{"dataset": "telescope images of galaxies (Galaxy Zoo DECaLS)", "horizontal_flip": true, "loss": "charbonnier", "norm": "batchnorm", "activation": "leaky_relu", "upsampling": "pixel_shuffle", "precondition_frequency": 50, "merge_dims": true, "one_sided": false, "grad_clip": 3.0, "magnitude_pruning": 0.7, "final_lr_fraction": 0}
Rows from block 3, named by matrix and row number. Rows with one number belong to one channel. Each number is 500 + 25 x the weight over its row's rms, rounded and kept within 0 to 999. All counts start at 0. Numbers have three digits each.
# convs0: first 3x3 conv (model.enc.1.0.convs.0.weight, 128x128x3x3), inputs 20-29, a 3x3 kernel for each
# convs1: second 3x3 conv (model.enc.1.0.convs.1.weight, 128x128x3x3, transposed), outputs 20-29, a 3x3 kernel for each
convs0.28:500500500444500500434500500478500500500535479500514500500500500500500500500500500500439500540540479500500500500500500500581500446527453500500500500500500442563500500500500500500500463500442500535500500573500500500546555500480500500500440500477471500491500500422456500500
convs1.28:500441500500428549500500500500500478509500500500472499500500500500500500532500500500500500500500500500500525500501500500599500504500500500540500500500500532500500500500546500477500541500500500409500428500500500426500500500500500576500500500462500500500485500500500500500
convs0.29:500500530535553500500500500500500500500532500500500429500500500500568460523500500500500500500449492500500500500500460500486500500487500500560524469458500500500500500500500549477453472573500460462422500500500500500500500537500530500500500527524500500500500500500500500586
convs1.29:578500500500500415500500500500500500500500500560500500500500453547555482500500500500500536476500500468500500500500563500500522500500500500500500500500500500444500500500537500500489447500500500500465500447500500500500500500500500500470500454500500500500441587500500508500
convs0.30:454456500549584519500550500500500512500466471500475500470538443500550540500500517500500500500500500459500500500500500532438500500456500500492500500500541500500500452500500500500500500500500500500500483536500500552500556500500546461500500500500500500500500421445500554527
convs1.30:500500500479571500500581500500500500500500500500500500500581562500500500500500536535500500500500500500500552500477500500500528500500500500500500500500500500549500500500500500447484500500500500471500482500523500500460483500500500500490500500500500443500445500500500500500
convs0.31:500484500500500492500500500500447500500528488500500500500500500500454500500527500500500500500500513500500541500500500500500454500500500532500472485500466553500500474566548500541468500530500500500473500500529500500500500500500500566500500555500500481500500500500500445476
convs1.31:500460500500500518500500500500500500500500500526451500534500500579500500480536500500500500500534448500500500500480567500500500521500500500500459530500500500500500500500500551500500500500500500480500500500500500525500500500540500500500468500500500500500500500500500593500
convs0.32:500500500500500500500500500500500500500428530500500500500500500500500500500500500461500500463500500500500500500500500500500500500500500500500500500559551500500471500500453500500500540500534500449500500500573500598540500500552500543500500500500451516500500500500500500500
convs1.32:500500500500500500526500480500500547500500500494500500500500500500500500500500500500500557547500500500500500500500468500500500521500500500500500500500500500500500500500500500500467500500500500500500500469500500570500500500500500471500500500500500500500471500500427500500
convs0.33:500522500500500500500543500500538500464500500500462500500500432500613445500500459500500500509500500500547500524500500500538500500523500484475426550522558500582473466500453500500461500500443500547500500500446500500500500500500500500561500527526500500500500500563500500500
convs1.33:500500500500500500500500500453500432543566500500500500519500535500500500500519500500500510478500502458500500544500550500500546500500500500538499537500500500500500509500500500500531500500500500500517500500500500500500500500500500536500500500466500500500500440397567500535
convs0.34:500500500473527500500500500500449423443500500500500500500500500500457500480516540500545500500408500500500500500567500481422500500534500500472500500500500500503500500528454491539500500500533500500471500500500500500474500500438500500500500445455500500500465500538500535534
convs1.34:500432500500500449500446446500500500500576500500500499500507500532500500500507500478529464500500500500554500499526500500500512508556475545519500522559500523565478459488500500500500500500500500500500500445500500500500500509500500500500500500500471500458500500500500500500
convs0.35:500500500533533500500500500500500500500500500452457500500500434562500500472499500500500500500464500500500500471500468500500500500500500500500417500500500473500500523500500500500500500500500500500500500500565430515549500468469500500500500500492500500500500500447500516500
convs1.35:500500500551500540500476500500500442414500500500500500529516547500500500524500500490500500500500535500500500500500500500500500460500500500500500500500476500529500557500480482500487541551500500500550500500500500500529500500500540519500533500500500416469500500454570500514
convs0.36:500500466500500500500500524500459457520500500500500500500500500463541500545500500500500500500447500500500500500500500500500500507500500457463500500540500500553500525561500500522500500500500500500500500540500500538500500529553500453500500500500500448534500567500522500500
convs1.36:500481500469500500500500500500567500500548500587500500553500525500500500500500500500438500504500447500463528500500480544500537500470500454500500500500500500482500500500500500500471492500500558500500500507451500450447500557479500500500500500421500500500500500474475500500
convs0.37:500500500500535500500500500478500500487500500500500500500500534442500500500500500500500500500500500500500455500500500456500500468573500476500500500500500472562500500500500500500500480500500500500488500500500500500527475493398500500500500500500500500500476500500559556500
convs1.37:442433500500500565500500500500500500547500500476500500517500500444433500500500500435442461500500500500500505500500500500500500514500466500500500500429527500500500457500500500500500500500500549500491500500500500569500552500500500500456545517500500452500550500500597573500
convs0.38:500461463500500500500500500500500500576500500500500500500500463500533500500500420500500500471450455500547461500500500500500500500500536500536500500500500500500500500500571500500500500562500500500443552500500500500500500500500500500500500500556479500500527473500532484439
convs1.38:500500500477500500500517500500500500521500500500500500500483513500500500548477500500496500500500500526475500500425585500405500500541500500500500500500500500468482500500500500500500471500500500500500500500500500500544500500552500500500464500500500500500577489500500500500
convs0.39:500500500500463500474500500471500467500500500500500517522500500500500500500500500500435500500500538500500500500500500500500500588500500500500500500500500457500500500500500500500500539500500528500500500530500526500500500500500500500500436500544500500500500500500500500500
convs1.39:500553500500500500500500500500500500500500500500500500535500500481500500500500500500500500500560486500500500519526500500543490500548530500500484523472500500541500500500522500500500503500500500500500486500500500500500500437500500440521500500500500500500563500500587575537
convs0.40:500500500475500528500500500500477500547500500500538500500500500529500500500458500500500500500500500500500500563500530500475458500500500500500500500553529500467500500500500500500580500500500500524500500500500500497500500539500500500500500500500500472500500500460547500453
convs1.40:457523500500467500500500534500475500500500500469476525500500454500500516500500500500500500500500500500500500464519521500500500559500500500500500500469500500462500500465573500500500500477500500500500500469500500500448500500500500436500470477455536500500529500543500500535
convs0.41:500500500500500500500500500500476500500500500487515500500500477500500500500500500500500500500500550556541500500555500472500500500500500500545500500500445500546536500500500547500500500500465500500475500500500500500500500457500541459500500534500460500510500500500494500500
convs1.41:500500471500555527500511551500476500500500457487500500500569516500500500500500533500500500500500527500500461500500500503500539529500500500500500524471500500483508555500500500500541500470500469464500500500500462500516494523500458488552558500500500500500500458500479500485
convs0.42:500463500500500500500459500510474500500500500500576529500500500500500427559500500500544573554566500500500500505500500500500500473500500500546500500500500520500500500500500500500500500500500500500500500583538500498500465500500484500500500500525500519500500459500500556500
convs1.42:500433489500500500492500485500551500500500462500500500500500439500539500500441532563500500500449500500500500500500512500500500500500500500500500500500517500500500531500500500500500543538500431477500471500500500437500500548550500500500538500500500500500520500500479500500
convs0.43:500500492508500547500462500545500500500528500500500500500500500570500500500500500500500500500500500541500500475500500500500500500412500500465500500560500500500500500500500535500532500500500500539500500500500500500500500567480500500500500500500524500561500500500500500500
convs1.43:500500500500500467500500500500487500500500500500513495500478500500500500500500500431500500500534500500500500500519500500579521500540500500472431500500500536500500500554535500500500500499500562500500500500500500569531500500500500500500500479500500500553486532500479500500
convs0.44:500500500441547500498444500529500500530500545463500454500500500500500500545481500555500500500500500500483500500500552500500500500500500500500500468538558500500500500500500500500500500478500500507500513571500500500500515500500500464500541517500500500500500500500550500500
convs1.44:448500500500500410500500500500500500500500575500500500500500500500500530500522500500500500500619500500500500500562500500500517500500534500500500468500500500500500500500500454500500500500513500500471500500541534473500500478500500500537500554500500538500500500500500500500
convs0.45:464500500487450500500446500500473500500500500500450500500500500500500460500500500500500500500410453500500500500500500500500463511500492500500421500500452500605476500600500469500500544552390500474500500500500481500500560500500500500500500500500500500520500475500500500500
convs1.45:500480500500500500484517500500477500500500530523500500500475500500500500500529500509536500500500500500500500446520500500500423500556500500521500500500500500500500500500540500500500500500474500500527500554529489500500500500532500500500500500500500531500572500500500555536
convs0.46:500500500444388398519541586500525500500523500500500500526500500500449407500500500500500462548518500566535500500520460500500500500500500525500510500500500500500483500500500543500545500456500500500500500500500458450473500500500507500467500500500500500500500585500531522500
convs1.46:497500472624572570553522571500500500500500500500468500568500535500500500500500500500500500500500500500500517500500500500544500500500500500500500500500500500434500520500500500500500500502500500500500500500500500500500500498442492500476500500500500500500444500481455500500
convs0.47:500500500500500500500500500523426500524500500459500500452500500528511489500467500500500500460500527500500558500500500500500526500518545500500545500500500500500500500500456474500500500500500500500500430500500500500425500416500500500500500500466478500500500500500500500506
convs1.47:500456500500414500500437500500500516500540446483500472450500500500500500500474500500500451488485497556500500536510458517476492500483500500500500500519500500500546500500467500422500500419500500500507500467468500500500500500523500500500500500474500525500525500500550553460
convs0.48:500500500479525500500500500536500500500496500525500500500443500463500500500585506500543526500453504445533500500500469500500524500500469500443500500500500500500476500500500536539500500500500500500500536500500500500500500500464500563452500533500553500500500463535500549500
convs1.48:462500500539522556540500561456500500500500500496457500476500500500529500500500500500500538482458447500500500489500521528500483500525500500518500500500500520467462510500500453500500462500500500500500458500500473500500457453500500500500500500500500500500500500444500500500
convs0.49:477516500500500500500500500468500543500500500500500451500520500500571500500447500490500500542500477481516524477442500575577500500500500500500500500500500500402526525540582500500500448475500500500464500500500500456500550500500500500500559500500500500500500500464500505500
convs1.49:500500500500500500539500500500500485463500500500420500423520500500500536500478500500409500500500500448500500500500500500500500500461500500500500500500546500500500500500500500500500500500500500500500500532500573539583500500500500500500554500500500500500543500500500530500
convs0.50:500500463500500500500500500529513461500454550495500500500500500500500500500486546500516525500533500500500500500500500494566500500500500471500537500500500450527500500552500500574500468555500500514500544500500500500500500500444461500500500500500500500500500459500491500500
convs1.50:500492540500438544500500500500500500500500500500583500500473500446500458500500500500500500500500500500500500595475500500455500500472500500481500500500500500500500458500431496527500500500481500500500500500500500500500500500500500500500500459493523500500500500532443451500
convs0.51:470500500500441500500500477500542500500413500500500500543500500500435500500500500500446500500500500500500500500500500500500500500500500453500500514500500500500544500474500500500500500500500500500500500567561500500500500500468500500500500500500540500451500457424500500500
convs1.51:500500500500500494453500545445500500500500513500500500500500500500500462500520579572500500500500500500500507500522500500500500409500500500500500500500500500500500500500500500500500500500500460500548500500486482500500534500500500542500500500500500500500544500500500500517
convs0.52:500500500500500500500500500500473500500500536500545500419443500500500463500539553500500500581500447525551500500500500500450500473508500500500500500500500529500500500500500500459511500500500500433500500500500500467500500472500500500500500500500500500500534500539500500500
convs1.52:500500564623500557500449500500500474500500482500488500436500500500500500500500500500500458500500500476500500500500471480570500500500500500500403500500456500455440526500500500500500445500422500500500482531500458473500500500500500500479445500500439500500500500477534500500
convs0.53:500500500518500528500500500482500500500500500500500500500500500500500401500500500500500500575500500537500500541500476500429500500500500500500455500500500500500500532553557500536500500500500500500475558583500500500480500500500421500500544521518500532500500500500500500500
convs1.53:500500500500500500500500500500500573500492553463500500500500500500500500500500500500500462500475500500500500446522500500500500500528532468511432551500500500500500534500500481457500554517472500500500500500570500500500500500500468500593500500538500500500500500500525526500
convs0.54:500500500500500500500500502500500445541500500500500554547500442500500500500500550500588500500566500500500500500500500474500500500500441500608547500500500500469500500420500500500500485500500520500450500500500500573500500500468500527500500500500500539500500500500484500500
convs1.54:448500472454500500500500500467500519538439529527500500500500404500500500522500500500500500500500500500500442508500500500500539500454500500500500500500500500533500500500461459500537556500510500500500500500446533500500500500500500500500500517500524500500500500500500565500
convs0.55:500500500500500500500500500500500500500500500448500500500500537500500500500500500500500500404500500500546500500500500500500500500500500500500500478500500517500500453415500500446500500500500500567538450500500565500500500500500461500500455500573500500500500500500500603500
convs1.55:500500500500577500466500500500500478500544500500500500500528500500500500500500500500500500500500533500500500500500500500500537500500492568500500500500500500500500500500500546500500500500500500500500500500500500537581582500530500500500500521500500500500500500500561500558
convs0.56:500500500500500500500500500500469545447500452500500475500500500482461500484500500500500526527630500479447500500464500500553500451500500500519536500500500500500523500500529500454447500598500543500500500500500500523500500500500490500500540500508500579500500500500500475500
convs1.56:500500500500500500546500500500500500500500500464500544500500500500500500474500500500500500500500537576554500500500500480561500500500500545500500500500500500567500500500500487471500500500500500446470500500547500500500457500474500500500500500458521420500454525500500500500
convs0.57:500500500500500500500500500436500534500435478469500487500500500500500464437521482491500500416500545461500544500461500451500500500437500500517500500500461500548500500480500515447500500500500500478500535500500500500500534500480500500500500500500500520500500460500500500500
convs1.57:514500500520500500500500500500510500557584500559500535500534544500500500500500500500500500508552500500500500500500500500500500482500500562500500500453500500500500500500500500500500500500500500500483415468500500500500500500500500500500500500500538500500500500500500500500
convs0.58:500500462500500500500500500500500500500500500500500455500512500500438500447500500500500500518500456500500500455500500500500500500500500500500500500500530500500500500500500500500500468500500462452500451500515500500500500500500500500500462500500500492500500500500500500500
convs1.58:500500500471500500500562500500500500500500500500500500500500447500500500500500500500500495500500419500500500500580500500500500500500500500542500444500500418425500505500500500500500500544500552500500453500571500500554500500500500500500500536500500500500597500500500500500
convs0.59:506500545500500500500500500500500500500500500500500500500500500500534436500500500500490500500500500500451500500500525500500500500500500500571500500500524500500441552500450500500442500553484493500500500500500454500500500500500458500500500500500500517500500500500500500448
convs1.59:500455500500500500481500537500500500560500457500470500441500500413443500500531500404541500500500500500520534500500500500536500500554500500500452469449500500500539500500500500500500500500500548500500553500500500436500500551505529549500500545500500465500500500500485500500
convs0.60:500500500500500500500500500630500500500457442415500462500500500500500500500500500500458500500500500555470500500524500500500500500500500500500533536500500500526500500500529500500437500500500500565517500500446500545500500500492500500476527500500480500483500471500500500500
convs1.60:500500500500495451500500473500462500500446500500573492513500500500500549545500500500500500500500422538500500500500546500500500521471500403500566500536500502500488500440500474500500500500500500498500546500500537500496500536500500500500485500430500500514500500500500440420
convs0.61:500500500500500500500500500500526500500500500500456500533500500500500500500570500500568500500500468500500475423478500500518500500500500454471516500500490552548500467500500500509513500500500500500500551500540500500500538564500500561500500500500500536500477444500567531500
convs1.61:500500500500500500500500560500500441500500500500500500500500520500500500500500500500500478500500500500500500500500500500500500500552500565500500500500500533500500500500474500500500515500500500520450500500500486500500500500439488500430500500524500500500500500500500500500
convs0.62:500500500500500500500500500500500500500479500500500500405500500500500500500466500542480500447500500500500500500500500432476500500500500500427457500500500500500469479500500539500470500555500563500500500509500457500479500500472544520500473500484500500500500500500500500552
convs1.62:500500465500564473568500532500500467500500500527550500500500500500500500500556500500558500500453500500390500500500500500471533500500500500561500476500500500513485500500500500537516489500500500500500500500441413500500500500500500467500500500500457500500500500500500500500
convs0.63:500477500500500443500500500585419500551500500520500500500500500500616500500500553500532500500500500500564495500500500451500500443500474433500500500500533500500500500500500500500500500500437500630500470500433542500442500500500500500500500500500500500575500500500564533559
convs1.63:500420500455500434500500500500500532500500500500500539500360423455476500500467430593500500500500554500500500500438500592500500500526500500454424500500500500505500500469500500500500500541500500534458463500432500500469500500539500500500500500500553500547500500500500500500
convs0.64:500500500500556500500500500500500500500513500500500459541500500500500500500441525500429500500582500500447500500534500500553500500500539442514500500500500500500500500483500500520500500500500500500500500500478422500500449544500500500500458500500500500500500500500500500500
convs1.64:500463500552500531500459545500500500442500500485441500500467482500500500500500486500500500466520500500500539500500500500500474531481500500527500500500500500500500500500500512500500559427500500500500500589500500500500425500500500537517500500500500465500500500500437456446
convs0.65:500500500500448436500500500500500500500500443500500500500477500500500500545500500500500500538551500500500470500500468500525500500500500500500500500500500538500512478500500500468500500500500500500500500500500500500485548500469500500459500500466500500462500436500500500500
convs1.65:500500500462500500500545500524500500500500500500500500572500500500500500500500500500500500500500500500500500500500500500551500500500447500533500500500487500500500500500500500545500523500500500500500520500500500500500500462457546567500517540454500500500500471500476500436
convs0.66:500490500500500500485500500500500500500500500500500500547500500500443500514500500539523500580500476554500500500500500545500500500500526500473500500500461500443469500541500485500500500500500500530519482500500500500528500440500500500530500533500500500500500500500500500500
convs1.66:500500500500500500500510500500500500567585546500540500500500520500500542500500500489500461480500500540500500500543500500500500500500500500584500569500500500500468500500500500500554516500500471500500459500500455531500500500500500500500500500500500545500500500500500532500
convs0.67:500468500500500500500500500500474500552539500460500500500500437500469500500500541547500500500553500500500500478455500500449500500446541500500500475608500500500500519500455557523474500541500500500500500500500500500500454500458500500500500500513500500500500500500500500524
convs1.67:466554500500564500500500523500485535500500500500500500500500536535500500525588500542564500500453500535446500473500448500500500500500500541474500500500500500500521449500471533462500552500500500500476500500500500500550489500500483500500500500500500500500465482500538500500
convs0.68:500500500500524550537500500500500500500500563500546524500500457467500474442500500500500500500466535460500500500500500474475500500500500500411500543500500500500522500500500428557500500529500500500500500458472461500500527500500500529500548421556484500500500500568500471500
convs1.68:500500465524500500500478500500500500536500500500500500500500468526500500500500530500500500500487500500500500500500500500455500500500500484500500500500500500548500500525500500529554531500500528500500500478500500500500487526500500564500500500500500500500571500500500530500
convs0.69:533500500500426472500500500500470500500500500500500450500500500489540500500588500500500539500500500500500500477500500500500500500554500481542500441500500500472500500500500500500500522500500500500500500465500500500500500500500500568500562500500500500500500500500527500572
convs1.69:546500500539469500500500555549563555542500527566537550500504500500500500558500500500489500500500500458480446500561500500583500500500500500500500500500500500500500500500500500519500500500500500500500500500500500528500500500500500500500500500500500529500500500500467500500
convs0.70:500500500486531543500500500500500500500550500572500453500500444460500500500500460500462500500531532500526500500500500500500500500500500500500500474500500500452500500540500543500500500500500474524500500500500500438469458500500500474500520500456500500500500500500500500500
convs1.70:500500500575500458500500500500500515406500500565444489500500500500500500500500500500520500500500496543500500500500546500500500500469462500500500500500500500500510500500500500500500478500539500500510500565454546500500528469500500500553500500500449500448500500500553500500
convs0.71:500500500500500433500472500500500537500500500500500500500470500500500500528500500500479500483500500540544583500500500545500500458500500500500533500544529500500500500500526500500500500500536500500500500500500500500500500500469500500500500500431500500531463500500500500500
convs1.71:500498500456458534500500500500500544500500500500500500500500500500500500500500500534500500500500500500500500500500500560500500562500543557494449500500500500500500549500500500500500538530480500473500500500500500486500460486500500532500500559578500500500500500500500520500
convs0.72:462507500500500500467455454500500534500500500535500500500518500551500500500559482500500543500500500500500500476500500500500500500500500500500500500500500456500529500500500550500500551500500500500500500500500544500500536500500500500500500500558500483522540500500500500500
convs1.72:500447500463500500500511500500500500446500532547500481485500500500524500500466474478500500500500500500500500527500500500564500500500513546500500500500517482500500559500478500500500500500476500500500500500500520533500500500500472500500526501500525511500476500500500500500
convs0.73:564520517583549602500432500500510500500474500500534544500500500543514500500476500529500500449500500452500500500453500500422500500500535476500500500508500500500500500500500500500500500500500438471500500530500500500544461495500500500500500500500500500500500500500565500500
convs1.73:584546565500500450454500425500500500500500514487500531500500500500433461471500500500567500500500500500500500500500533528452500500500456500500471500500449500500500500500500500500500549547480473500500500500500500463500500500500500500500500500482500442484506500500500500500
convs0.74:500497535500500500500500500576559500500500444500500500500500453500500500537561580540455407500500500558500500500500500500488500523500518500463500500624500544552521500500512500525500455473457500454458500586500500500500500500500505531506500500500500500500500575481500500500
convs1.74:500500447500490556500491500583513532476500485500470500455439475500458500479500589542534551500500500517500500553500532497538500500500573460419500500500461431476500500500500500500500500500500500500449500500500500500500500500500500500470500500500459500500500500496544471500
convs0.75:500500500500500538500500500500456500500500500500536500500527500500500500494500500500469500500500500473561500500500458500500500500500500500468500500539500500500512500500500500500559500500573500500500464500500500525453521500500517500464500468500500500461500500500485500500
convs1.75:500451500571443500545500500500500500575500500543500538500500472500500500500500483500449500476500500500500500500500567500500500500500500500417500500500460470595500564500500556544539500500500500500500500500500500500500500500500462519500500500500500500448500500500500500500
convs0.76:500480500500500500497500478500500500537500564500500500500500500500500500500500500551500500500500485532500500500500500458594500500500500500500500500500500500500500500500500500500500440558525500519556500500500500484500500500500500500409500500500500500500458455500500540566
convs1.76:500500500484445524443458500500453500500500578535541500475500500500550500500500561500500500465500500500500500468529534609500457500462500500500464500500500500500500479500500451500500474500500500470500500500500500500452500500500500500464524500435500545561500530500500500500
convs0.77:500526500500466481500531481500479500576473500504500500500500500536500500500500500500500500500500500500500500500500500454522458500500500500453467500500485500500500500500500540468451478500500497479500500500500500466453500500500524559462532500500488500500500500500462457500
convs1.77:472572486500487593500500453500500500468500500500500500500562500460516500500500519500509500500500460500500529500500500500500471500500468544500565500555500500475500500500541500500500500500500500500500500500500500486500500500500500500500500477415500500500500500500500442500
convs0.78:475500500500500464500500500500443488500509500500500500500463500500500500500500500500500500500500500479500543500536500536500559538500500500524500500500531500500500500464500500500500500433516500463500554500559515500500500500500500500500611500500517500500500500500470500500
convs1.78:500500500500528500500500487505500500500537500473467500500488500500525500566538523534562552500461500500478445500500500587500485500523448500500462500500500444500500500500500500500486528532500500500500500500500533513500500500435500455421522446500500500555427439500500500500
convs0.79:498500500500500500500500500500500500477532441500494500529500500500451500500500500500500500500500500500466528500500500500500471500500500500500500500500500500500559500500500547500500509500500500500500500449498500617476500500500500500500464536500500500476500500461432442500
convs1.79:500455500500500561512459500546413500500500500500537500500500500500508500500500500500500500500500500500537558500500500500479437500500500500500500500500467485533500482500466535576456543556532500500500528490500573608500576500500500530500500474484500500500552500500500500583
convs0.80:500500462500500500500500500537500500500549404500500500500500500539500441500500500500500500500457500500565500500500500500500452500500500500474500500500424500526536500500437500581500500429500472500500500566500554480500498511534500500556500500500500500500500595475500500445
convs1.80:500500488457500500500567500500428500500500500500519459522500500460500500500500500500500500500535500500500500500500500456500500500490494500585500466500500500459500500525500512557543500500500500500500533500478559468500500483469500500500500567500444500486500527500560500432
convs0.81:500500500561500503500500526500500500500500500532500526500532548500463541500452500453500500482500461540438500500500519500500500500467500500594500500500500475477520500500500482471469500500454500419500500500500468463500500500449500538500500500500500500500500500500500500500
convs1.81:500450500461500500500500500500500458500500500500561561500500500500500500500500500519500500459500549480447500500465537500524468500500478547588500500500500454500500500500500500464500500500500480500500500500568558500500500500500500500500500500500477458500500460500451451500
convs0.82:500500500500526565500500500500500500500500500500500500500500500462500500454500428557495500500500468500500500500500500500500500500460500466500530500500500500500500500500449425500500500500500450500500500500500500553500500500500500500500464500500500571500500500506500571542
convs1.82:500500522449500448500456438550500489518500537500500500500500517500500500500500500500500500500500500529549500500500529500500500500500500451443500500500500500570507500500500556500539483456500500456500500503500500441500548500500500503500555500500500451500500500500500500500
convs0.83:500500500500500536500552500500500500500500441500512500500500500537425500500500500500435500500500500546500476500500500500500500500500442500451500500500500500500500500500500500500537500500565467500500500500500523500500500570500418480500543500500500500500500500500500500500
convs1.83:500456500500500500500500460500421500500479500500500500500532500421500500541500500424500519440500500500500477500500592500500583500500500500500500500500500500500500500500500500500500500547500433500500500500500500500500500500500500564587500500500524500417500500443500500500
convs0.84:500500500500525500500536500500363457500488500500639500500585500500500422500500462500500500475500463500422483500500475500545500500500500500608500525500500500460480500570536528500498500555519500481478500540500500577500533500475500500500500500530500555500542500500514524500
convs1.84:500500500500476500500500500500526500546500500500500500500438500500500500500552500477500500500500500500500477470500500500500500500500484562500500500500500500500500500500500430479556540534509500500500500500485500500500500458500500500500500470500500500482538500500500582500
convs0.85:500536500500552500500500500500500500496500500500500500500442500500500541500494500491500500500500500500500500500500500500500469500500500500500500500500500500490500500500452500423568537500541463418500500559500500500518500500500500500565500510500500500569500500500500425500
convs1.85:500500500500500500475500500548500500500500524500500469500549500500500457500500500500500435488500441500500500500500466500500500500470500441555578500500500500500500500500500456500500500500500498458500500500500500500519500500500500500500500500500446500548500500500500500529
convs0.86:527500500500532500500500500386500567500500500582500513500446500500500401491500465500500500500500544500500500545500500500500500500500473470500500500500500500500500500500500500500500500500500500500500500571500517492561500475500500500500510500500500500500500518475453519500
convs1.86:500461500594479500540576500500500452464500448500500500500590500500500560500500500500500500478500500500500500500431500500500419500551500500500500500500500500546500500470500457463500494588500450500500500521500534500478462500500500500500436500500500500437529500426500500500
convs0.87:500500500500539496500500500438500500531500500500561500500500500480500477495500500500446500500509500544513500500500500500500500463452500476500500500500500500500500500500500397500500500500500500576459500500500500500500544464559553518500500500500500500560500500500500467525
convs1.87:556450548605533543543500500500500484478500500500500500500500546500500500500500500535454500500500500500553500500500500560500500500500452500500500500443500500500500500500500529500500500537500500500512500500500500500500500500500500533500500500500514500469500500475500473514
convs0.88:500500500519522500500500500463437500500500535500500469500442500500500500459561471470500446453500500500500525500463469500500500504500473500500500511549500500500523500500447500477554540500500468554500500533500500500529500532463541529472500543500500500500546500500500500500
convs1.88:500500500500500500500500440500500500500511500500500500500561500500500500522500500500500500509500500526500500460500500500500553500467500500500500500500500472500544500500500500500529500501500471455500500500500500500500500433472500500500500427500500500500553500500531504500
convs0.89:500538474525500553500500554500500500577500500467500500500462465500500549555454417500536473551500500500503500457459500446500500500500500462475500500500465453500455500500500500500500500444500500500500500500534500436481500500500455500500500500500500500500510500461500500445
convs1.89:500500438500439456500500531500532500500500500500500500478500549464564500478439461500500500534500500500500500513500500478500500470500500500500500500500465500518466500500528500500500563500500485500453500500500500500461500500500500500500500500470500500500454500574447489500
convs0.90:500500500500500489500500500500500500500500500500500543500445500500500500500500500500445446500570508500500479500500500500500516500500537500462500500500500500473500500500500500566524500500500500500500500500489500500500500500500500448494514500559500470500500500466500500500
convs1.90:485500500500500523500500541528500500500500500500500500500489555528535500461500500500543539500500500500466500500500543493500500500500500500500530500500498500500500425500500500500500500500500500455500500500511500500500500522500557500500542576520538500500500500474500559519
convs0.91:500500500525568500500558500500500526500500500444500500500500500500635500465500464444487500500500467500500539500540564500500500500500500500455500500500534500500500500500488500500500500500500500500500500500461500528500500534500464465474500500500500500500500500500500500546
convs1.91:500500500474500428500500500500500500500500500465500500500500500500500500500500500476500567500500587470500500500500463500500500500500500500500500547500500504500467479500500452500500500486500491464541500545500521500500500500500500551500500500464500449500500558500500500500
convs0.92:500500500466500552500500500500500500412500500500500500500500500500421500500471500499500500500532500500500500500500476500500500500500500528500500500538500500472500531500500465500500500555500551500477500500500500500500500500466500500500500500500553500500454500500500500500
convs1.92:500500500629500649591500560500500500500500500500500500609500514546500500549523574500500500500500500506439500500500500441526513500500500500500500500500500500500426500500500500500500500500500500500500500500500500500500500500500500500500500500500500500500500500500500500500
convs0.93:500500500500500500500500500500589500500527500430500500500511500500500422500438500500500500500500579500500562500500500500500500500546467469500500500500500500500459473471500500500459530500500446517468500500500547500500468500529500500500500500500500500500500500500500500500
convs1.93:558500514528500530500520500500486500483500523462500500500439500500500500500448475500500500500500500500500444500500500500500517500478500486500515500500500500442500444500500500500475512480500500490500500467500500500537500500500500500508498500500492500443476500417500482500
convs0.94:487450500500500458522500488500500500560500547500500482478536500478511500500500500500500523449456484500500500500500493500500500562500554500500500533500500500500452500556500515517593500500500500422500500500500500500485500500500463500500500500500486500561500537500500500500
convs1.94:500500500482500500500491500500451520500456445500500500467500500450452481473500464500500500455500495518500500500500500500500493505460500500463464439500500500500500500500455538473500500500500500475500500500500547500500510500500457500500500529500500500500459467500500531500
convs0.95:500523500500553500500500500443435500533500500514546500500492500500530500500500442500554500517558474500414500500459500535564500500437500489536486500500511484500500500529500500536452500550500500500500500500500461519489512458500460546500472557539500592500500500500500500500
convs1.95:500500553567544500466500536500471500512500500500500500500500500500500500500500500500480549500500500500534500444449500448450500500468500460529522500500500500543500544500500562500500500500500500500500438458500500515515500500500500500500500500500500500500484500500500500500
convs0.96:471500500500500563500500500500500500500500500500500500528500440500500500500500500500457544500500500500500500456455467559500500500500500500464500461500500500577429500500500535500500500467500500526500500564500500500500500589512500500500500500500500500500500500500500500483
convs1.96:500500500572539414500505500500500500500500500477500500500500500500500500500500500547500500500473500500500500500530562450500500500433515541465500500495465456500500551500500500500500500535500483454500471500500500449500500528491500475500500448452500500500500500500500500473
convs0.97:500500500500477500471472478500578500500541500500500500500451500525481500500500500500500500500500500433462500500500500500500500509500513500500500431500500500500511500439500538500541500535533500500500500500500500500500500500500530461500500500500500449476500500500500500501
convs1.97:539526500573540500500500500530500500543572500500452516500500500500500500500500500455500500500500471437500500500500519500500500500500500500500480500500500473500500500500500500509456469500500580490489500492500509500480553556500500500567500500500500500475500500511500500500
convs0.98:500500500500500500500500500500424500500502500500467500500444417500500497500539500500500444500538437500500563500500500565478500472500434500500500520500500500584500500491478472500500538528500466488443500500500500500500500467500500500500533500500528473500500500438500500500
convs1.98:541500560510500500472500465500500500536543500500475500500500513581500564500553500500500500500500541500570500500500500452500500500542500500526478500479500500500500500500500500513500500500500500500457500500500500500500500458500500500500500500500500500455461500500500500500
convs0.99:500500500500549500500500524477474500500500500500518500500500500500500500456500500500528500500500500500500500462500500500475500537500500483445562500500500500509500500500500500500500500500500500551500500468500500500500500500458500555500482525500553500500522409500459500500
convs1.99:515500500517500433500500485469500500500481500500500500473500469481500500500500500462505480532500535471500500500560505482500500500500539500500569500500500526491500456500500500399500500510500500500555500500566500553500500455500500500500500500500500500500500500500463500500